From a checkpoint of a small multi-label image tagger: norm batchnorm, 195000 training examples.
Rows from block 2 of a small multi-label image tagger, named by matrix and row number. Rows with one number belong to one channel. Each number is 500 + 25 x the weight over its row's rms, rounded and kept within 0 to 999. All counts start at 0. Numbers have three digits each.
After each channel's rows are labels from the 100 images, of 14976, where the channel reaches its highest value: "patch colour" is the nearest of a few named colours to the mean colour under the peak. Only what is clearly more common there than usual is listed. The data: photos of arthropod specimens (BIOSCAN-5M).
# convs1: 3x3 conv, stride 2 (model.blocks.2.convs.1.weight, 96x96x3x3, each kernel summed), inputs 0-95
# convs2: expand pointwise conv (model.blocks.2.convs.2.weight, 384x96x1x1, transposed), outputs 0-76

convs1.42:520479467466500519505488507493482491503475497436492472500488504488486464483460536491435479483469489487488493482493468476480466493459475510501473481514480466478454507497482499444490505524495466468471482498521510493458468494491506461499477469474438469483474484497494475475476488445495460506
convs2.42:499510522535493492491464534488504521485494510502528474497482464480514462477501490454495473491512501531577489544500500483516528473524528578485500501499525516514509524485476540564487494530490518457481490485543486489492510499520474481
patch colour: brown

convs1.67:502515457493500499478494529486496490502500511531481483460478492554493508513506463496483494415506493475458459499494488504520490483529503477540524526497507514507513476510509486528520520500514457505556531493494478503489464532513477534486504493527534519501522449494513550559509500493509456449
convs2.67:532532477536511490465489512498516540516490512497492483529499497491474501470503499452500518488540454498493528503489511503524471512525516516483515495482461473439517507512550548538465516515504513525504510468493449448529480537512454483
patch colour: grey

convs1.31:488509504493454473474509462523504503502517466466507514479522535522490519477533489468499483503456506516515517534524537473530524494509531468477503535486497524555477514489479512514489504478493560540465497522477532521486516490529491511478513451509514486467477555495492498470445479487465548510
convs2.31:523525512517495503519492508503470525515504468517539488462491489515483464510499496493538515487509498507498476486515489482483488482498517492449516479517504479484508489532483493516481505504507543533423493467491554501461489511517538463
patch colour: grey

convs1.16:467508495517486509499490492510516542510493514488493510514476530531495484459512479495515493499433527484500545525488519516506418490501504485477516440526537526481508505512490474539500490463519518478457488464492528493497528486471499522493501475531509452470508523500466470531471500493530566520
convs2.16:532507504543448484489498510515488541518497496492459455506493481517485486510453498490532465534482486510488481490502523492479499453518495490494515525501502462477498478505498524504485467475522513463532570512503509473511471503492495501
patch colour: grey; brown

convs1.88:477477462478503451521457508500487494443503448486524509481489475483480499528490541480497490502502513507510425484511493469497470485521494486479458474525503459486526508513494531461509538477463515456510517484541456473456475484466493474512476522526499493497494470502468487528505528484522495474
convs2.88:546539504486502510470500521493519467508479544511483509497487516505477535520497522452512488524513469490502499498468503469485506502466504498489487506516476533550515466485532512495503459482477502484531493456536480539523462480520480516
patch colour: grey

convs1.18:527494530495521506485459482486465457538526506490521521499523508504546530483515463530484526484536468534483483506469486504512523462511503466487524505515491530514473540564476484491520512495447496485480530539489461481524492451461476510519464530486495515523508509485542508498524474474458511483
convs2.18:531473505552460474492462511520479473512482510481528471512487490487511522523519500455491472545561520516486482578506520514480480514512478520510482483499481491560523480466495490504478515476530506475480498495497497497493471489514511495
patch colour: grey

convs1.40:480498475538500526559509504464484493484451499484490477502459534524497498504480479476501485455493513484455510580453507481495494491486513539471521458485537526475496460495490481548514508497525470533514508460484488532468531502475521501482474481479473464496530491486484516485483474496498466498
convs2.40:464513520505470497474475481515508479526535535504527497503462446495510506483492510525529507488481529437520489519559524467524507502498537475488518484511467515493473518500479492492486497520472509493512491437443494516473521519470489414
patch colour: brown; grey

convs1.49:486490478478461529488477484492447463471458493501480503496468506502509502483491471487479471456488496484465465546478483466470499496463448475506493472507480436454497493493495501530498509480480478456514511478455470491465537486517450491478483479512477503493479553488487482491496502466484513467
convs2.49:502521477508527509477499480484496488540491501552517500482492493537502515486488521483499460493495516480575484464514451524507503471507489516522476509486485490514465501483474495498550551466500510491519481535451500482495498478468495493
patch colour: brown

convs1.89:541499504473464486499493464493495444461517484505494492463522486498488489473488474489479466473486495523497453503475528494488520451490443470478526519470482483503454476489447484502491519477499519471473495513457487516507500474470445488498503466494501468493467500499492472486505452462469519447
convs2.89:511517466520485489464524543463497479547497501514456473466470468482438483499544495445496498517528502471489502514496474548494529501548510511512461557517488511543502453486448498505515509478514468480516467498495490536528503513494470524
patch colour: grey

convs1.30:506494497464500501509489471510486501466505484467460498466504434502498457461503496475511489502469463469501515504528521501461484494474507537509523462468478472479465485488464446474480482503535486505462472464513520486469522507495469495460486485486461486503465468471503521453475486456470469499
convs2.30:484493477535483538527526542555489555452503509513523498465494465471459469489477471493502458510508530524535504503545505496523528466516501513483484505480530476519449512490505491553504529520481531509521519461523520514430499538461497508
patch colour: black; brown

convs1.61:547504467500452527506511482462511507495521497471506469471484493483480494439490524495497486456460508523476485465495481488489473544517490518492514504521487509524475526503505475480493512533463509463447462531534533468514461512446496486501489482504493474500482434487474489519486533478465492471
convs2.61:497506478504489495515495477472478516514495514493533502478463491529496483518464436502493554530480528504478507483502520537512541514507514524503503460485503499471483524552521486531491498470505470512529485498492547455453520496429471493
patch colour: grey; brown