Rows from block 5 of a small multi-label image tagger, named by matrix and row number. Rows with one number belong to one channel. Each number is 200 + 20 x the weight over its row's rms, rounded and kept within 0 to 999. All counts start at 0.
After each channel's rows are labels from the 100 images, of 14976, where the channel reaches its highest value: "top examples" is what is common among them. Only what is clearly more common there than usual is listed. The data: photos of arthropod specimens (BIOSCAN-5M).
# convs1: 3x3 conv (model.blocks.5.convs.1.weight, 192x192x3x3, each kernel summed), inputs 0-95
# convs2: expand pointwise conv (model.blocks.5.convs.2.weight, 768x192x1x1, transposed), outputs 0-127

convs1.61,221,200,183,229,190,183,192,178,184,206,195,224,186,192,162,200,205,203,172,222,192,241,224,218,201,174,181,193,190,217,234,166,195,174,213,211,197,175,194,188,195,195,226,207,222,224,174,207,180,239,198,175,191,170,208,226,214,188,182,218,209,201,232,189,177,202,174,200,182,179,222,193,185,184,199,152,197,194,194,220,236,180,179,225,212,181,185,199,202,196,212,218,179,205,180,252
convs2.61,184,196,174,203,212,187,236,157,158,171,203,235,228,188,187,161,188,200,202,203,181,208,182,211,203,200,200,180,175,184,178,183,215,160,191,177,249,168,165,180,185,233,206,156,205,212,182,197,202,195,185,207,209,204,237,228,208,190,161,207,183,235,229,215,197,197,200,213,180,150,185,228,207,188,217,226,193,162,194,245,192,210,206,199,203,185,213,195,199,200,184,197,139,206,221,199,213,174,158,231,179,214,216,217,219,227,203,180,205,191,181,194,207,205,223,192,173,195,229,192,210,223,196,196,174,156,191,207
top examples: order Hymenoptera

convs1.180,174,200,196,180,201,188,212,189,207,164,229,191,189,211,201,215,213,211,198,195,199,164,182,187,240,200,239,186,204,186,198,244,193,182,172,202,171,199,180,185,168,159,192,195,168,209,185,180,179,204,198,215,184,176,181,193,158,201,203,202,214,209,179,173,203,177,188,224,174,190,196,185,185,201,187,212,184,195,169,190,151,266,207,175,166,213,195,186,193,193,192,171,186,192,202,220
convs2.180,190,223,218,215,182,193,233,209,185,188,193,225,173,207,193,198,212,166,227,172,211,194,197,208,184,188,215,204,175,185,181,208,207,201,186,225,190,237,224,207,205,221,187,206,216,220,217,204,208,191,246,201,218,193,158,207,248,206,201,240,191,187,213,214,175,213,224,161,153,230,187,207,171,236,278,193,163,211,214,207,204,173,222,192,239,172,189,197,220,211,199,204,173,192,200,258,188,229,221,168,230,229,205,196,194,158,205,179,208,213,192,221,179,194,205,197,198,211,194,188,213,124,198,166,220,203,209,203
top examples: order Coleoptera

convs1.134,214,207,197,204,196,232,212,194,154,204,199,209,202,186,182,180,207,222,195,228,172,212,171,209,198,206,216,206,195,200,183,179,210,185,209,186,205,186,213,213,200,187,161,208,217,194,235,201,207,180,251,199,230,202,191,224,225,192,198,195,201,193,220,166,210,245,177,210,225,178,245,175,210,179,164,179,183,243,212,252,223,190,170,195,208,227,178,195,186,207,198,205,193,196,194,198
convs2.134,212,220,212,221,220,194,227,228,190,188,210,215,192,180,173,185,219,192,198,213,187,166,227,176,222,181,191,180,240,155,173,226,198,143,229,216,185,200,230,200,196,178,187,212,198,205,178,236,230,220,207,181,219,158,226,206,180,211,199,228,211,183,203,215,214,201,233,213,215,192,205,162,212,220,168,218,239,177,217,182,218,206,180,198,196,185,187,219,240,170,196,168,198,235,207,201,195,204,212,214,166,196,212,208,171,221,214,213,173,218,218,198,206,198,208,221,197,170,235,181,197,209,196,201,218,211,204,186
top examples: order Coleoptera

convs1.33,188,204,193,179,216,221,188,221,195,214,229,206,170,195,208,237,236,216,200,175,209,204,199,203,207,210,257,180,212,197,194,185,192,192,196,200,193,186,211,200,189,195,180,192,205,201,213,169,164,191,172,227,260,204,186,183,205,214,192,212,165,215,180,159,240,236,205,217,214,219,180,211,196,206,182,168,209,211,207,187,213,237,230,203,207,208,219,213,216,226,177,205,245,202,203,204
convs2.33,212,205,177,207,189,214,200,189,202,233,185,212,224,206,238,199,221,191,196,185,192,186,195,150,187,159,228,225,203,201,192,208,170,210,199,227,193,201,212,186,159,195,183,204,203,213,222,215,186,172,207,199,168,200,222,209,180,208,193,212,209,196,191,193,184,223,189,180,175,220,191,149,182,241,143,179,194,203,243,180,213,210,216,184,147,220,185,188,204,186,207,218,202,243,189,217,194,184,234,187,200,207,216,208,209,204,204,200,189,182,166,202,200,199,183,207,221,149,197,204,191,199,179,185,198,155,215,202
top examples: order Coleoptera

convs1.187,191,185,201,191,198,184,207,219,170,196,187,219,176,186,185,190,242,209,198,207,199,195,213,211,159,204,225,204,185,211,214,166,214,202,200,163,188,210,195,147,192,199,202,215,210,191,165,172,198,221,219,199,178,187,175,209,199,206,193,178,198,208,194,183,217,179,143,167,186,210,197,219,196,206,172,209,184,204,223,217,188,206,158,184,193,201,149,199,177,196,216,226,179,187,244,210
convs2.187,198,168,212,174,208,196,220,210,214,197,140,209,209,162,181,195,191,186,205,202,195,235,200,221,200,221,184,247,206,224,201,162,207,180,201,211,199,236,200,191,202,184,240,222,206,174,210,190,204,191,239,250,196,210,202,244,185,214,159,221,190,181,187,218,170,203,215,202,199,177,200,234,204,192,188,225,180,186,199,248,173,205,232,231,193,167,154,234,182,213,190,195,214,200,212,193,212,200,184,202,206,223,228,203,238,190,201,187,238,179,217,207,161,198,209,218,184,195,185,218,196,181,197,166,206,193,199,189
top examples: order Coleoptera

convs1.64,203,211,224,211,246,200,182,221,209,223,208,190,193,174,214,197,209,209,207,200,183,214,186,232,167,210,198,203,192,201,205,199,203,223,203,165,183,229,180,139,189,198,199,206,211,154,219,162,197,196,203,170,214,177,195,211,232,217,209,161,198,202,170,175,208,205,180,200,170,199,189,241,161,206,182,257,183,212,200,176,210,196,191,211,212,194,225,219,196,199,197,205,248,220,217,202
convs2.64,202,188,202,175,214,210,212,218,173,214,189,185,214,244,236,211,203,190,166,197,191,183,201,226,216,231,198,227,195,208,205,188,219,199,216,210,216,161,208,219,206,176,214,191,194,204,202,162,226,205,168,183,190,211,237,190,215,223,192,206,205,193,167,204,214,236,160,189,198,202,219,170,193,191,232,222,211,201,201,170,251,188,197,189,208,185,203,188,180,201,227,204,191,209,225,177,182,226,165,178,243,197,217,182,169,206,213,212,198,193,177,207,226,192,184,210,226,194,176,171,216,204,181,211,214,197,208,197
top examples: order Coleoptera

convs1.103,204,216,199,169,166,179,226,227,207,183,211,174,214,218,186,206,212,213,205,215,193,159,204,184,179,192,242,196,197,194,174,192,227,180,198,183,187,177,208,189,185,238,216,195,173,167,206,216,212,185,183,185,205,183,209,157,200,193,202,169,197,212,198,175,214,213,186,205,190,185,207,167,176,189,171,183,181,193,177,205,188,238,180,171,203,219,174,209,191,220,175,195,208,202,178,164
convs2.103,244,218,220,208,221,192,203,211,187,200,208,189,191,154,209,219,182,210,185,162,195,256,191,206,200,180,208,173,199,166,210,215,190,210,202,232,200,228,185,219,183,189,183,201,194,205,171,221,192,218,199,180,206,195,206,178,176,202,206,245,177,210,199,196,236,217,203,181,197,204,229,211,187,193,235,232,178,197,199,173,232,216,201,193,233,204,181,226,208,174,224,185,176,211,179,218,213,227,179,216,216,215,169,220,191,238,175,197,196,201,204,216,205,200,220,210,190,208,223,243,224,170,201,224,179,210,214,171
top examples: order Coleoptera; family Coccinellidae

convs1.191,187,227,198,189,180,234,195,192,238,210,207,196,215,173,199,205,175,186,216,183,194,186,201,183,149,200,187,237,196,187,201,221,210,199,217,201,234,207,214,197,185,207,207,167,194,194,225,207,221,141,223,171,207,191,213,184,201,177,200,195,214,220,206,200,181,216,234,189,225,172,248,188,176,196,192,171,220,223,197,210,213,186,213,199,175,206,217,186,195,206,185,202,225,209,175,193
convs2.191,190,253,243,223,202,225,202,190,215,176,193,211,183,178,228,217,229,220,185,235,215,218,206,192,206,181,146,209,229,174,187,177,243,235,201,191,222,198,233,194,189,200,189,200,206,245,172,192,235,175,215,186,217,208,196,193,197,182,187,211,156,187,221,198,223,228,192,231,189,212,194,181,168,196,218,208,214,189,204,198,216,162,187,233,239,218,184,197,211,175,220,185,186,168,195,247,201,234,213,210,189,228,157,213,212,225,195,196,169,198,222,186,211,206,197,178,199,163,170,184,219,196,177,223,189,156,229,176
top examples: order Coleoptera; family Throscidae

convs1.45,165,200,176,195,166,168,194,221,205,190,208,195,188,199,162,211,186,191,211,190,203,178,207,185,196,181,178,183,191,193,198,231,193,189,174,181,177,204,211,159,183,183,192,225,169,201,178,209,178,195,185,204,181,162,209,172,168,204,198,182,179,204,163,212,207,185,202,185,169,227,174,192,165,219,203,164,198,174,153,179,192,181,192,190,169,223,184,196,214,210,168,197,169,205,194,185
convs2.45,198,202,181,190,192,152,206,181,186,197,172,198,215,183,206,191,192,204,194,270,216,191,176,216,219,196,190,227,227,186,207,205,196,170,217,221,194,234,209,212,167,207,184,227,175,187,181,196,205,234,195,188,217,186,218,211,222,193,171,231,190,210,195,195,195,175,179,203,164,212,204,211,210,220,213,219,195,140,202,189,199,182,222,192,203,167,178,207,195,200,198,205,198,158,207,235,226,121,216,235,218,218,227,221,258,199,179,186,181,216,190,208,215,177,248,197,147,231,220,204,198,214,206,225,179,209,197,185
top examples: order Coleoptera

convs1.17,208,200,189,194,190,197,181,212,184,223,214,179,168,223,186,162,223,227,164,186,194,210,178,226,200,208,206,209,199,202,190,195,226,185,200,175,198,192,205,184,159,177,204,210,230,193,180,173,172,170,189,219,196,179,175,213,203,208,180,181,170,209,184,176,222,194,178,181,209,176,175,199,174,180,165,227,175,182,211,202,186,213,187,186,208,202,186,170,186,187,205,159,190,179,237,195
convs2.17,181,204,202,194,224,201,179,228,214,186,214,204,199,222,191,183,178,188,211,195,202,233,230,192,162,224,173,206,207,227,197,170,218,172,171,184,170,160,214,196,184,147,187,194,175,201,207,221,175,214,196,229,208,210,179,193,198,186,179,201,176,193,158,186,220,207,231,200,242,211,189,228,219,211,178,196,174,172,203,233,154,216,171,236,216,159,199,225,199,215,223,229,206,202,202,187,207,209,170,205,185,233,199,168,197,188,216,159,207,197,177,195,223,175,197,194,202,217,231,203,210,222,222,196,180,250,196,173
top examples: order Coleoptera

convs1.3,197,243,189,187,188,204,181,178,209,204,210,193,204,175,212,160,178,211,180,210,164,173,201,181,255,212,196,212,167,189,216,181,193,169,211,220,238,192,184,207,205,190,202,191,190,217,205,227,203,217,234,233,201,181,206,198,203,193,193,241,195,197,216,182,202,219,205,226,192,181,212,183,198,192,218,178,198,201,216,207,192,180,169,170,199,193,195,187,205,235,206,194,180,188,159,245
convs2.3,203,211,203,211,188,207,192,197,187,207,241,234,204,192,179,192,226,175,178,213,205,195,192,171,213,192,180,206,208,182,198,221,193,182,203,204,193,196,203,195,195,210,186,188,224,178,179,177,213,178,209,172,198,224,221,176,123,163,203,211,168,208,202,193,188,209,174,195,186,183,183,196,202,199,184,196,211,198,168,179,189,198,196,206,194,211,204,156,190,177,204,226,184,232,213,192,207,211,211,195,225,210,199,208,201,223,194,214,196,213,196,195,174,165,186,217,196,206,194,204,185,190,173,205,153,191,223,204
top examples: order Hymenoptera

convs1.4,219,207,197,191,194,175,171,233,227,190,188,163,173,175,226,184,234,218,183,179,195,175,195,205,168,191,241,204,171,219,161,184,192,188,184,212,214,213,176,188,177,219,212,192,193,219,164,188,184,172,161,213,220,175,197,156,190,193,192,201,205,200,210,179,209,211,213,189,198,185,182,203,189,188,217,175,206,164,182,183,203,205,224,183,211,199,236,202,242,230,159,200,200,208,228,188
convs2.4,227,187,234,176,214,209,201,212,196,186,184,205,173,189,188,197,215,203,206,190,177,234,175,195,222,186,199,211,222,183,180,232,218,189,233,205,215,203,168,206,183,225,192,222,226,187,222,183,200,194,208,180,220,195,229,200,176,179,175,199,185,171,222,233,188,207,185,158,208,235,194,194,202,205,213,182,222,214,223,235,172,174,203,194,211,201,172,184,228,246,181,199,220,190,224,226,192,214,173,181,174,173,232,213,191,175,227,204,206,176,192,194,213,199,240,221,182,194,189,193,228,197,171,211,207,221,204,173
top examples: order Coleoptera

convs1.15,202,193,223,207,195,235,208,184,203,210,226,163,197,167,236,201,205,189,194,190,198,213,169,209,219,216,231,230,177,219,170,209,171,149,192,191,198,202,190,199,162,225,167,187,230,187,183,170,211,185,185,216,241,194,173,197,210,179,202,172,209,174,192,171,198,204,189,239,207,191,191,198,182,183,178,206,172,207,202,154,208,233,177,213,224,195,202,192,191,224,219,230,210,180,190,191
convs2.15,185,212,186,203,208,201,251,221,190,194,210,217,181,185,199,201,171,201,218,182,211,224,216,213,196,191,194,193,197,188,189,196,214,208,223,220,190,233,185,230,202,211,227,213,229,155,185,183,231,209,214,187,214,201,226,218,205,222,214,190,219,176,235,198,194,174,192,202,167,199,200,182,237,233,183,191,186,223,186,194,183,150,225,187,212,182,151,177,190,212,173,211,226,222,235,246,158,177,205,178,213,189,205,196,201,199,204,168,222,207,213,201,219,198,251,206,187,224,199,214,213,222,189,205,171,191,195,194
top examples: order Coleoptera

convs1.109,176,181,220,158,206,230,163,173,188,147,180,215,207,198,214,191,171,192,220,206,184,197,211,166,238,179,153,220,183,189,191,168,181,216,171,214,210,197,206,226,208,204,193,180,188,209,183,225,227,212,204,172,218,204,233,195,196,167,195,208,193,202,239,213,156,196,213,205,221,196,237,193,196,216,196,195,200,202,165,195,186,177,176,195,197,170,205,232,212,169,191,202,221,183,156,243
convs2.109,201,207,201,203,163,213,228,191,223,231,219,209,237,238,205,195,183,226,207,209,202,201,196,185,227,239,213,189,187,208,224,173,224,174,226,199,206,217,183,170,171,189,188,201,180,193,187,217,200,206,182,195,191,201,209,155,133,208,188,185,195,234,162,181,200,184,211,206,190,201,237,162,188,215,200,176,181,208,199,197,190,206,205,176,200,224,200,184,181,214,194,222,205,183,191,217,215,221,171,270,193,197,176,232,201,238,197,218,215,221,211,152,216,232,182,210,194,196,217,216,229,207,178,169,191,197,181,197
top examples: order Hymenoptera

convs1.43,224,179,204,193,190,173,192,207,201,186,170,182,206,172,199,191,177,194,163,198,168,182,187,181,176,207,219,187,199,206,192,212,185,175,189,186,185,195,186,199,181,197,197,164,200,181,165,189,211,183,183,199,176,177,188,169,207,201,173,171,192,215,189,178,224,208,171,191,171,166,202,167,188,145,158,174,188,189,187,192,202,224,194,189,214,201,217,160,164,209,165,176,179,173,204,172
convs2.43,236,203,229,207,164,191,209,205,202,182,172,193,211,191,176,204,213,203,193,184,234,189,195,202,180,200,183,216,223,187,228,197,220,209,181,205,203,206,223,182,196,150,171,210,175,211,186,211,224,205,203,163,210,221,195,207,197,182,186,176,196,216,197,158,209,178,224,186,189,222,193,207,229,176,212,199,213,218,161,211,205,214,200,202,187,229,213,225,209,149,206,186,212,242,194,227,186,205,218,219,163,216,170,219,174,179,185,199,184,178,188,208,205,175,226,175,195,219,202,173,225,160,211,185,203,203,171,194
top examples: order Coleoptera

convs1.111,191,197,167,206,207,222,217,203,206,231,254,170,205,197,180,220,186,211,182,190,224,216,184,217,204,249,187,207,195,198,225,248,201,177,232,182,184,197,179,178,197,206,216,198,217,168,178,195,189,226,208,210,219,192,211,214,221,227,198,207,192,245,185,191,255,196,167,220,206,217,188,202,203,195,199,207,182,194,208,200,198,193,211,207,186,233,206,213,171,233,171,178,192,204,227,206
convs2.111,195,210,173,214,179,204,156,223,207,206,199,218,212,216,189,215,182,224,193,178,180,211,214,159,193,203,174,206,237,211,191,219,214,202,204,173,199,209,195,183,219,183,185,189,215,171,207,203,199,214,188,173,194,227,193,211,205,186,187,204,211,175,178,211,223,210,219,165,184,205,214,196,266,164,211,204,220,223,198,210,178,192,219,228,183,210,186,223,229,214,208,220,170,172,177,210,191,172,187,217,215,196,200,196,169,190,196,202,192,215,228,175,162,210,210,191,190,192,187,192,177,195,190,206,167,208,214,182
top examples: order Hemiptera

convs1.29,191,200,193,197,222,223,155,227,229,172,195,203,222,197,200,231,226,198,203,233,192,175,208,188,184,166,210,200,180,198,218,194,228,203,169,199,181,217,196,235,219,180,215,216,177,206,213,185,201,231,186,219,220,216,199,186,168,211,197,186,169,240,206,190,197,171,216,148,199,208,215,223,227,186,212,193,211,221,159,187,183,193,229,187,177,217,230,208,203,183,217,189,203,200,235,181
convs2.29,199,221,188,163,185,203,193,212,216,237,207,190,217,182,195,182,215,198,220,176,253,191,179,173,221,198,189,224,174,190,188,146,220,179,237,193,215,195,170,191,187,223,217,177,218,217,187,196,191,198,190,196,174,216,186,193,181,233,178,186,148,164,209,172,205,209,195,214,208,231,253,182,185,205,185,177,205,190,205,189,205,221,188,185,178,207,207,186,193,206,177,199,225,243,182,225,175,207,186,175,184,186,199,218,218,206,194,228,233,214,221,181,177,222,165,224,212,186,196,256,210,226,203,205,208,177,222,230
top examples: order Hymenoptera

convs1.86,206,182,220,164,165,207,208,181,164,203,206,191,183,197,201,133,189,209,212,199,194,187,172,227,204,201,192,189,192,163,177,159,184,212,199,189,231,190,186,192,196,214,189,187,194,182,197,187,185,165,177,196,195,204,204,194,198,182,207,177,218,184,204,203,190,171,165,200,221,202,179,185,190,235,201,185,183,220,169,197,195,188,190,191,209,176,178,209,181,182,197,181,174,197,212,195
convs2.86,197,183,224,218,220,232,176,200,163,171,176,209,191,192,200,214,230,192,189,231,258,220,230,206,210,223,177,179,212,167,212,192,229,149,177,213,181,193,199,191,173,184,158,205,149,187,205,240,209,214,166,213,244,244,195,172,212,193,209,220,154,201,208,208,212,247,231,209,195,163,189,183,182,197,215,204,217,184,197,211,220,196,206,233,228,223,223,178,232,191,216,179,186,206,196,215,198,187,165,155,206,201,174,214,219,199,210,205,174,187,203,164,195,235,223,176,160,198,224,126,203,176,204,193,186,234,200,165
top examples: order Coleoptera

convs1.38,201,212,199,184,198,200,192,216,179,223,209,173,167,156,203,165,205,236,187,171,209,182,182,200,236,230,185,196,185,181,199,148,192,180,206,215,173,183,183,202,174,197,188,180,200,196,174,202,190,190,212,202,193,183,204,218,198,164,161,198,199,169,180,198,178,178,211,230,182,190,171,191,186,187,176,193,177,174,176,158,197,219,168,192,206,147,177,192,179,183,217,198,183,180,214,217
convs2.38,231,217,210,242,225,212,185,205,207,183,208,204,208,211,211,195,190,222,185,205,193,187,225,183,182,200,163,196,230,164,185,189,203,207,185,199,169,194,244,245,202,191,179,194,205,200,216,240,200,235,216,178,243,201,195,174,210,205,189,183,221,210,192,208,232,213,211,183,201,207,198,184,192,184,184,211,219,186,218,193,212,180,190,237,210,193,174,227,234,194,182,176,207,208,188,209,198,166,252,179,216,194,189,171,181,186,164,200,193,219,167,199,187,221,234,176,183,198,218,151,244,190,232,197,197,215,206,197
top examples: order Coleoptera

convs1.175,187,183,205,186,181,205,228,209,175,219,203,226,246,212,193,215,238,207,205,236,204,183,200,187,153,201,230,176,163,225,204,229,217,203,196,196,164,209,216,186,216,187,192,211,183,192,226,231,223,210,229,195,209,188,239,187,173,208,190,204,213,205,187,196,192,209,195,213,219,227,200,224,187,208,199,204,191,233,164,211,175,222,172,194,188,226,169,216,206,182,234,200,206,221,231,179
convs2.175,199,222,208,205,187,181,192,173,200,198,196,170,191,204,213,150,192,184,206,225,242,216,201,210,232,227,223,196,212,188,195,202,219,204,228,202,201,198,222,224,142,176,159,177,179,232,197,188,201,209,193,202,201,212,214,205,162,184,191,210,189,181,212,197,214,244,188,192,191,202,227,171,186,202,187,216,178,177,237,181,221,211,217,200,199,175,199,200,171,184,225,210,171,201,214,209,158,200,186,169,180,234,147,184,197,214,213,203,178,238,189,188,201,211,199,192,195,223,185,209,200,199,172,212,153,214,219,183
top examples: order Hymenoptera

convs1.59,203,202,209,244,183,215,195,194,207,194,185,241,187,157,209,212,189,198,230,194,231,232,224,216,156,192,195,243,180,208,222,165,201,190,183,216,217,198,212,190,216,228,234,194,237,205,207,204,217,200,208,162,230,204,238,229,218,193,208,213,202,184,201,207,194,217,204,230,203,223,220,217,198,215,202,181,227,215,185,225,221,204,187,249,208,181,202,214,201,187,212,244,225,236,184,213
convs2.59,174,183,168,193,234,205,188,172,187,221,222,267,220,185,213,196,188,194,209,210,205,228,217,204,239,176,216,225,176,187,197,193,198,220,242,186,265,192,172,208,171,212,185,226,224,197,200,162,201,197,164,205,201,217,247,194,205,208,190,203,231,179,205,184,198,175,187,245,189,197,195,171,183,185,186,182,210,250,127,163,203,210,185,192,187,209,208,184,214,205,182,186,174,172,239,190,173,210,188,199,182,216,176,203,198,159,216,225,199,217,203,156,194,246,166,231,204,201,167,184,212,200,197,171,190,196,219,180
top examples: order Coleoptera

convs1.171,196,203,173,228,202,193,195,211,186,227,205,227,163,195,191,187,198,207,202,194,223,224,222,218,216,211,220,245,185,217,218,188,203,179,218,247,199,176,208,196,197,210,192,192,230,225,179,227,179,199,186,226,218,178,225,224,208,216,177,223,163,210,187,197,202,216,200,214,191,223,192,216,171,185,169,158,207,178,208,198,226,207,187,250,218,191,185,198,222,188,161,214,211,190,196,241
convs2.171,201,186,191,200,207,206,188,226,159,210,200,182,198,219,231,161,165,185,192,196,199,206,216,186,227,202,183,227,222,191,159,211,145,210,225,205,196,199,219,220,189,232,163,214,225,211,191,195,192,203,168,175,216,191,242,188,208,192,197,212,206,211,184,222,208,188,187,188,206,232,200,219,207,224,216,248,217,198,209,189,193,201,191,193,201,188,230,219,202,223,196,209,217,180,264,179,205,192,197,188,199,218,229,201,193,164,199,199,197,226,197,203,193,172,181,222,218,222,180,181,213,192,210,190,190,224,222,174
top examples: order Hymenoptera

convs1.77,196,214,166,195,195,210,210,201,188,204,188,201,186,199,168,217,178,215,188,189,216,207,207,207,214,218,220,219,265,192,185,222,168,181,207,209,191,171,212,195,181,169,200,191,215,212,222,151,181,184,207,221,213,216,150,204,207,194,252,203,166,202,203,195,181,202,184,188,200,197,210,173,199,205,209,202,213,222,217,237,219,222,255,188,190,184,209,201,201,198,184,188,210,200,167,226
convs2.77,189,192,211,213,202,211,188,231,170,187,197,206,185,178,223,201,207,206,205,182,173,233,170,210,189,215,201,196,214,204,212,216,178,228,156,240,182,183,262,231,205,203,204,187,194,219,207,175,181,162,211,208,219,207,189,198,231,201,176,233,193,185,178,195,210,212,171,186,210,216,224,219,196,189,222,241,194,184,209,212,218,171,207,168,201,168,176,195,232,169,223,145,180,184,203,219,201,220,181,201,219,208,226,210,210,224,222,220,169,185,196,204,193,129,223,195,205,244,226,178,166,196,201,184,210,219,190,197
top examples: order Hymenoptera

convs1.112,207,215,187,223,192,197,207,195,199,219,206,213,218,223,202,188,174,213,186,206,202,241,216,222,219,171,175,222,219,196,219,182,204,202,215,234,239,174,210,241,220,218,216,178,249,234,229,220,217,186,215,212,204,227,202,225,220,208,197,235,203,189,225,217,213,195,218,221,226,188,238,196,218,204,216,175,222,204,203,221,219,194,216,239,202,190,210,195,189,181,201,198,181,197,178,223
convs2.112,188,187,192,191,198,171,193,202,180,197,200,201,178,193,194,233,225,190,219,168,197,228,145,245,188,174,204,173,167,225,211,191,186,229,189,177,189,191,203,217,221,200,241,157,218,193,190,188,207,168,207,183,215,186,188,200,205,194,186,192,200,207,200,189,168,224,198,211,230,183,168,191,177,214,232,199,187,199,206,184,219,176,198,186,228,225,227,179,200,197,199,223,227,187,208,181,185,185,182,206,214,213,174,197,235,195,207,201,220,198,209,204,206,191,160,217,237,219,213,209,210,223,208,211,169,205,214,227
top examples: order Hymenoptera

convs1.164,213,178,157,220,221,206,216,181,211,232,211,203,235,215,243,193,190,196,202,208,205,214,196,210,211,246,196,203,224,209,206,192,191,211,236,183,210,202,201,242,240,215,214,179,213,187,186,224,226,201,216,235,217,240,218,220,218,193,227,210,176,229,243,222,206,194,225,217,235,212,211,193,241,212,228,199,215,190,239,219,221,190,200,203,208,201,188,218,167,206,197,211,193,217,208,220
convs2.164,177,185,194,170,157,205,218,223,192,240,202,197,217,189,222,219,209,193,220,189,229,204,213,224,216,215,203,166,173,184,176,194,213,249,219,213,220,184,193,204,232,224,199,218,217,184,178,204,194,201,207,179,210,180,174,173,205,206,192,205,182,181,199,179,186,217,200,184,209,207,200,177,198,223,194,169,199,189,236,214,191,174,196,181,198,160,207,195,202,194,201,244,222,178,155,196,180,221,168,225,195,198,163,205,182,215,205,229,230,178,218,197,197,215,185,223,220,182,187,247,195,221,201,216,218,205,242,207
top examples: order Hymenoptera

convs1.72,206,199,194,181,251,162,216,228,189,207,224,183,167,189,204,137,229,216,165,202,193,203,177,216,170,236,237,190,192,206,200,197,192,201,201,193,221,194,179,196,180,208,193,212,192,207,146,183,181,209,204,210,188,177,175,211,238,213,203,192,177,187,205,164,204,218,179,200,180,184,172,204,187,189,179,216,184,160,229,175,215,203,202,188,226,191,233,192,167,204,181,229,211,187,243,225
convs2.72,216,198,240,240,213,169,191,181,235,202,172,192,207,160,182,179,243,190,192,183,177,196,168,185,197,199,188,215,189,216,224,169,195,232,212,189,208,209,183,224,224,205,176,213,193,199,208,198,159,216,222,234,217,219,187,202,230,170,186,208,187,227,199,229,192,212,193,222,178,192,190,214,216,204,199,160,193,242,179,188,193,221,201,212,171,241,179,195,212,192,196,161,218,234,209,232,210,233,244,238,184,234,182,228,199,212,188,197,184,190,155,215,183,201,225,190,182,179,208,216,187,194,261,230,225,206,192,206
top examples: order Hymenoptera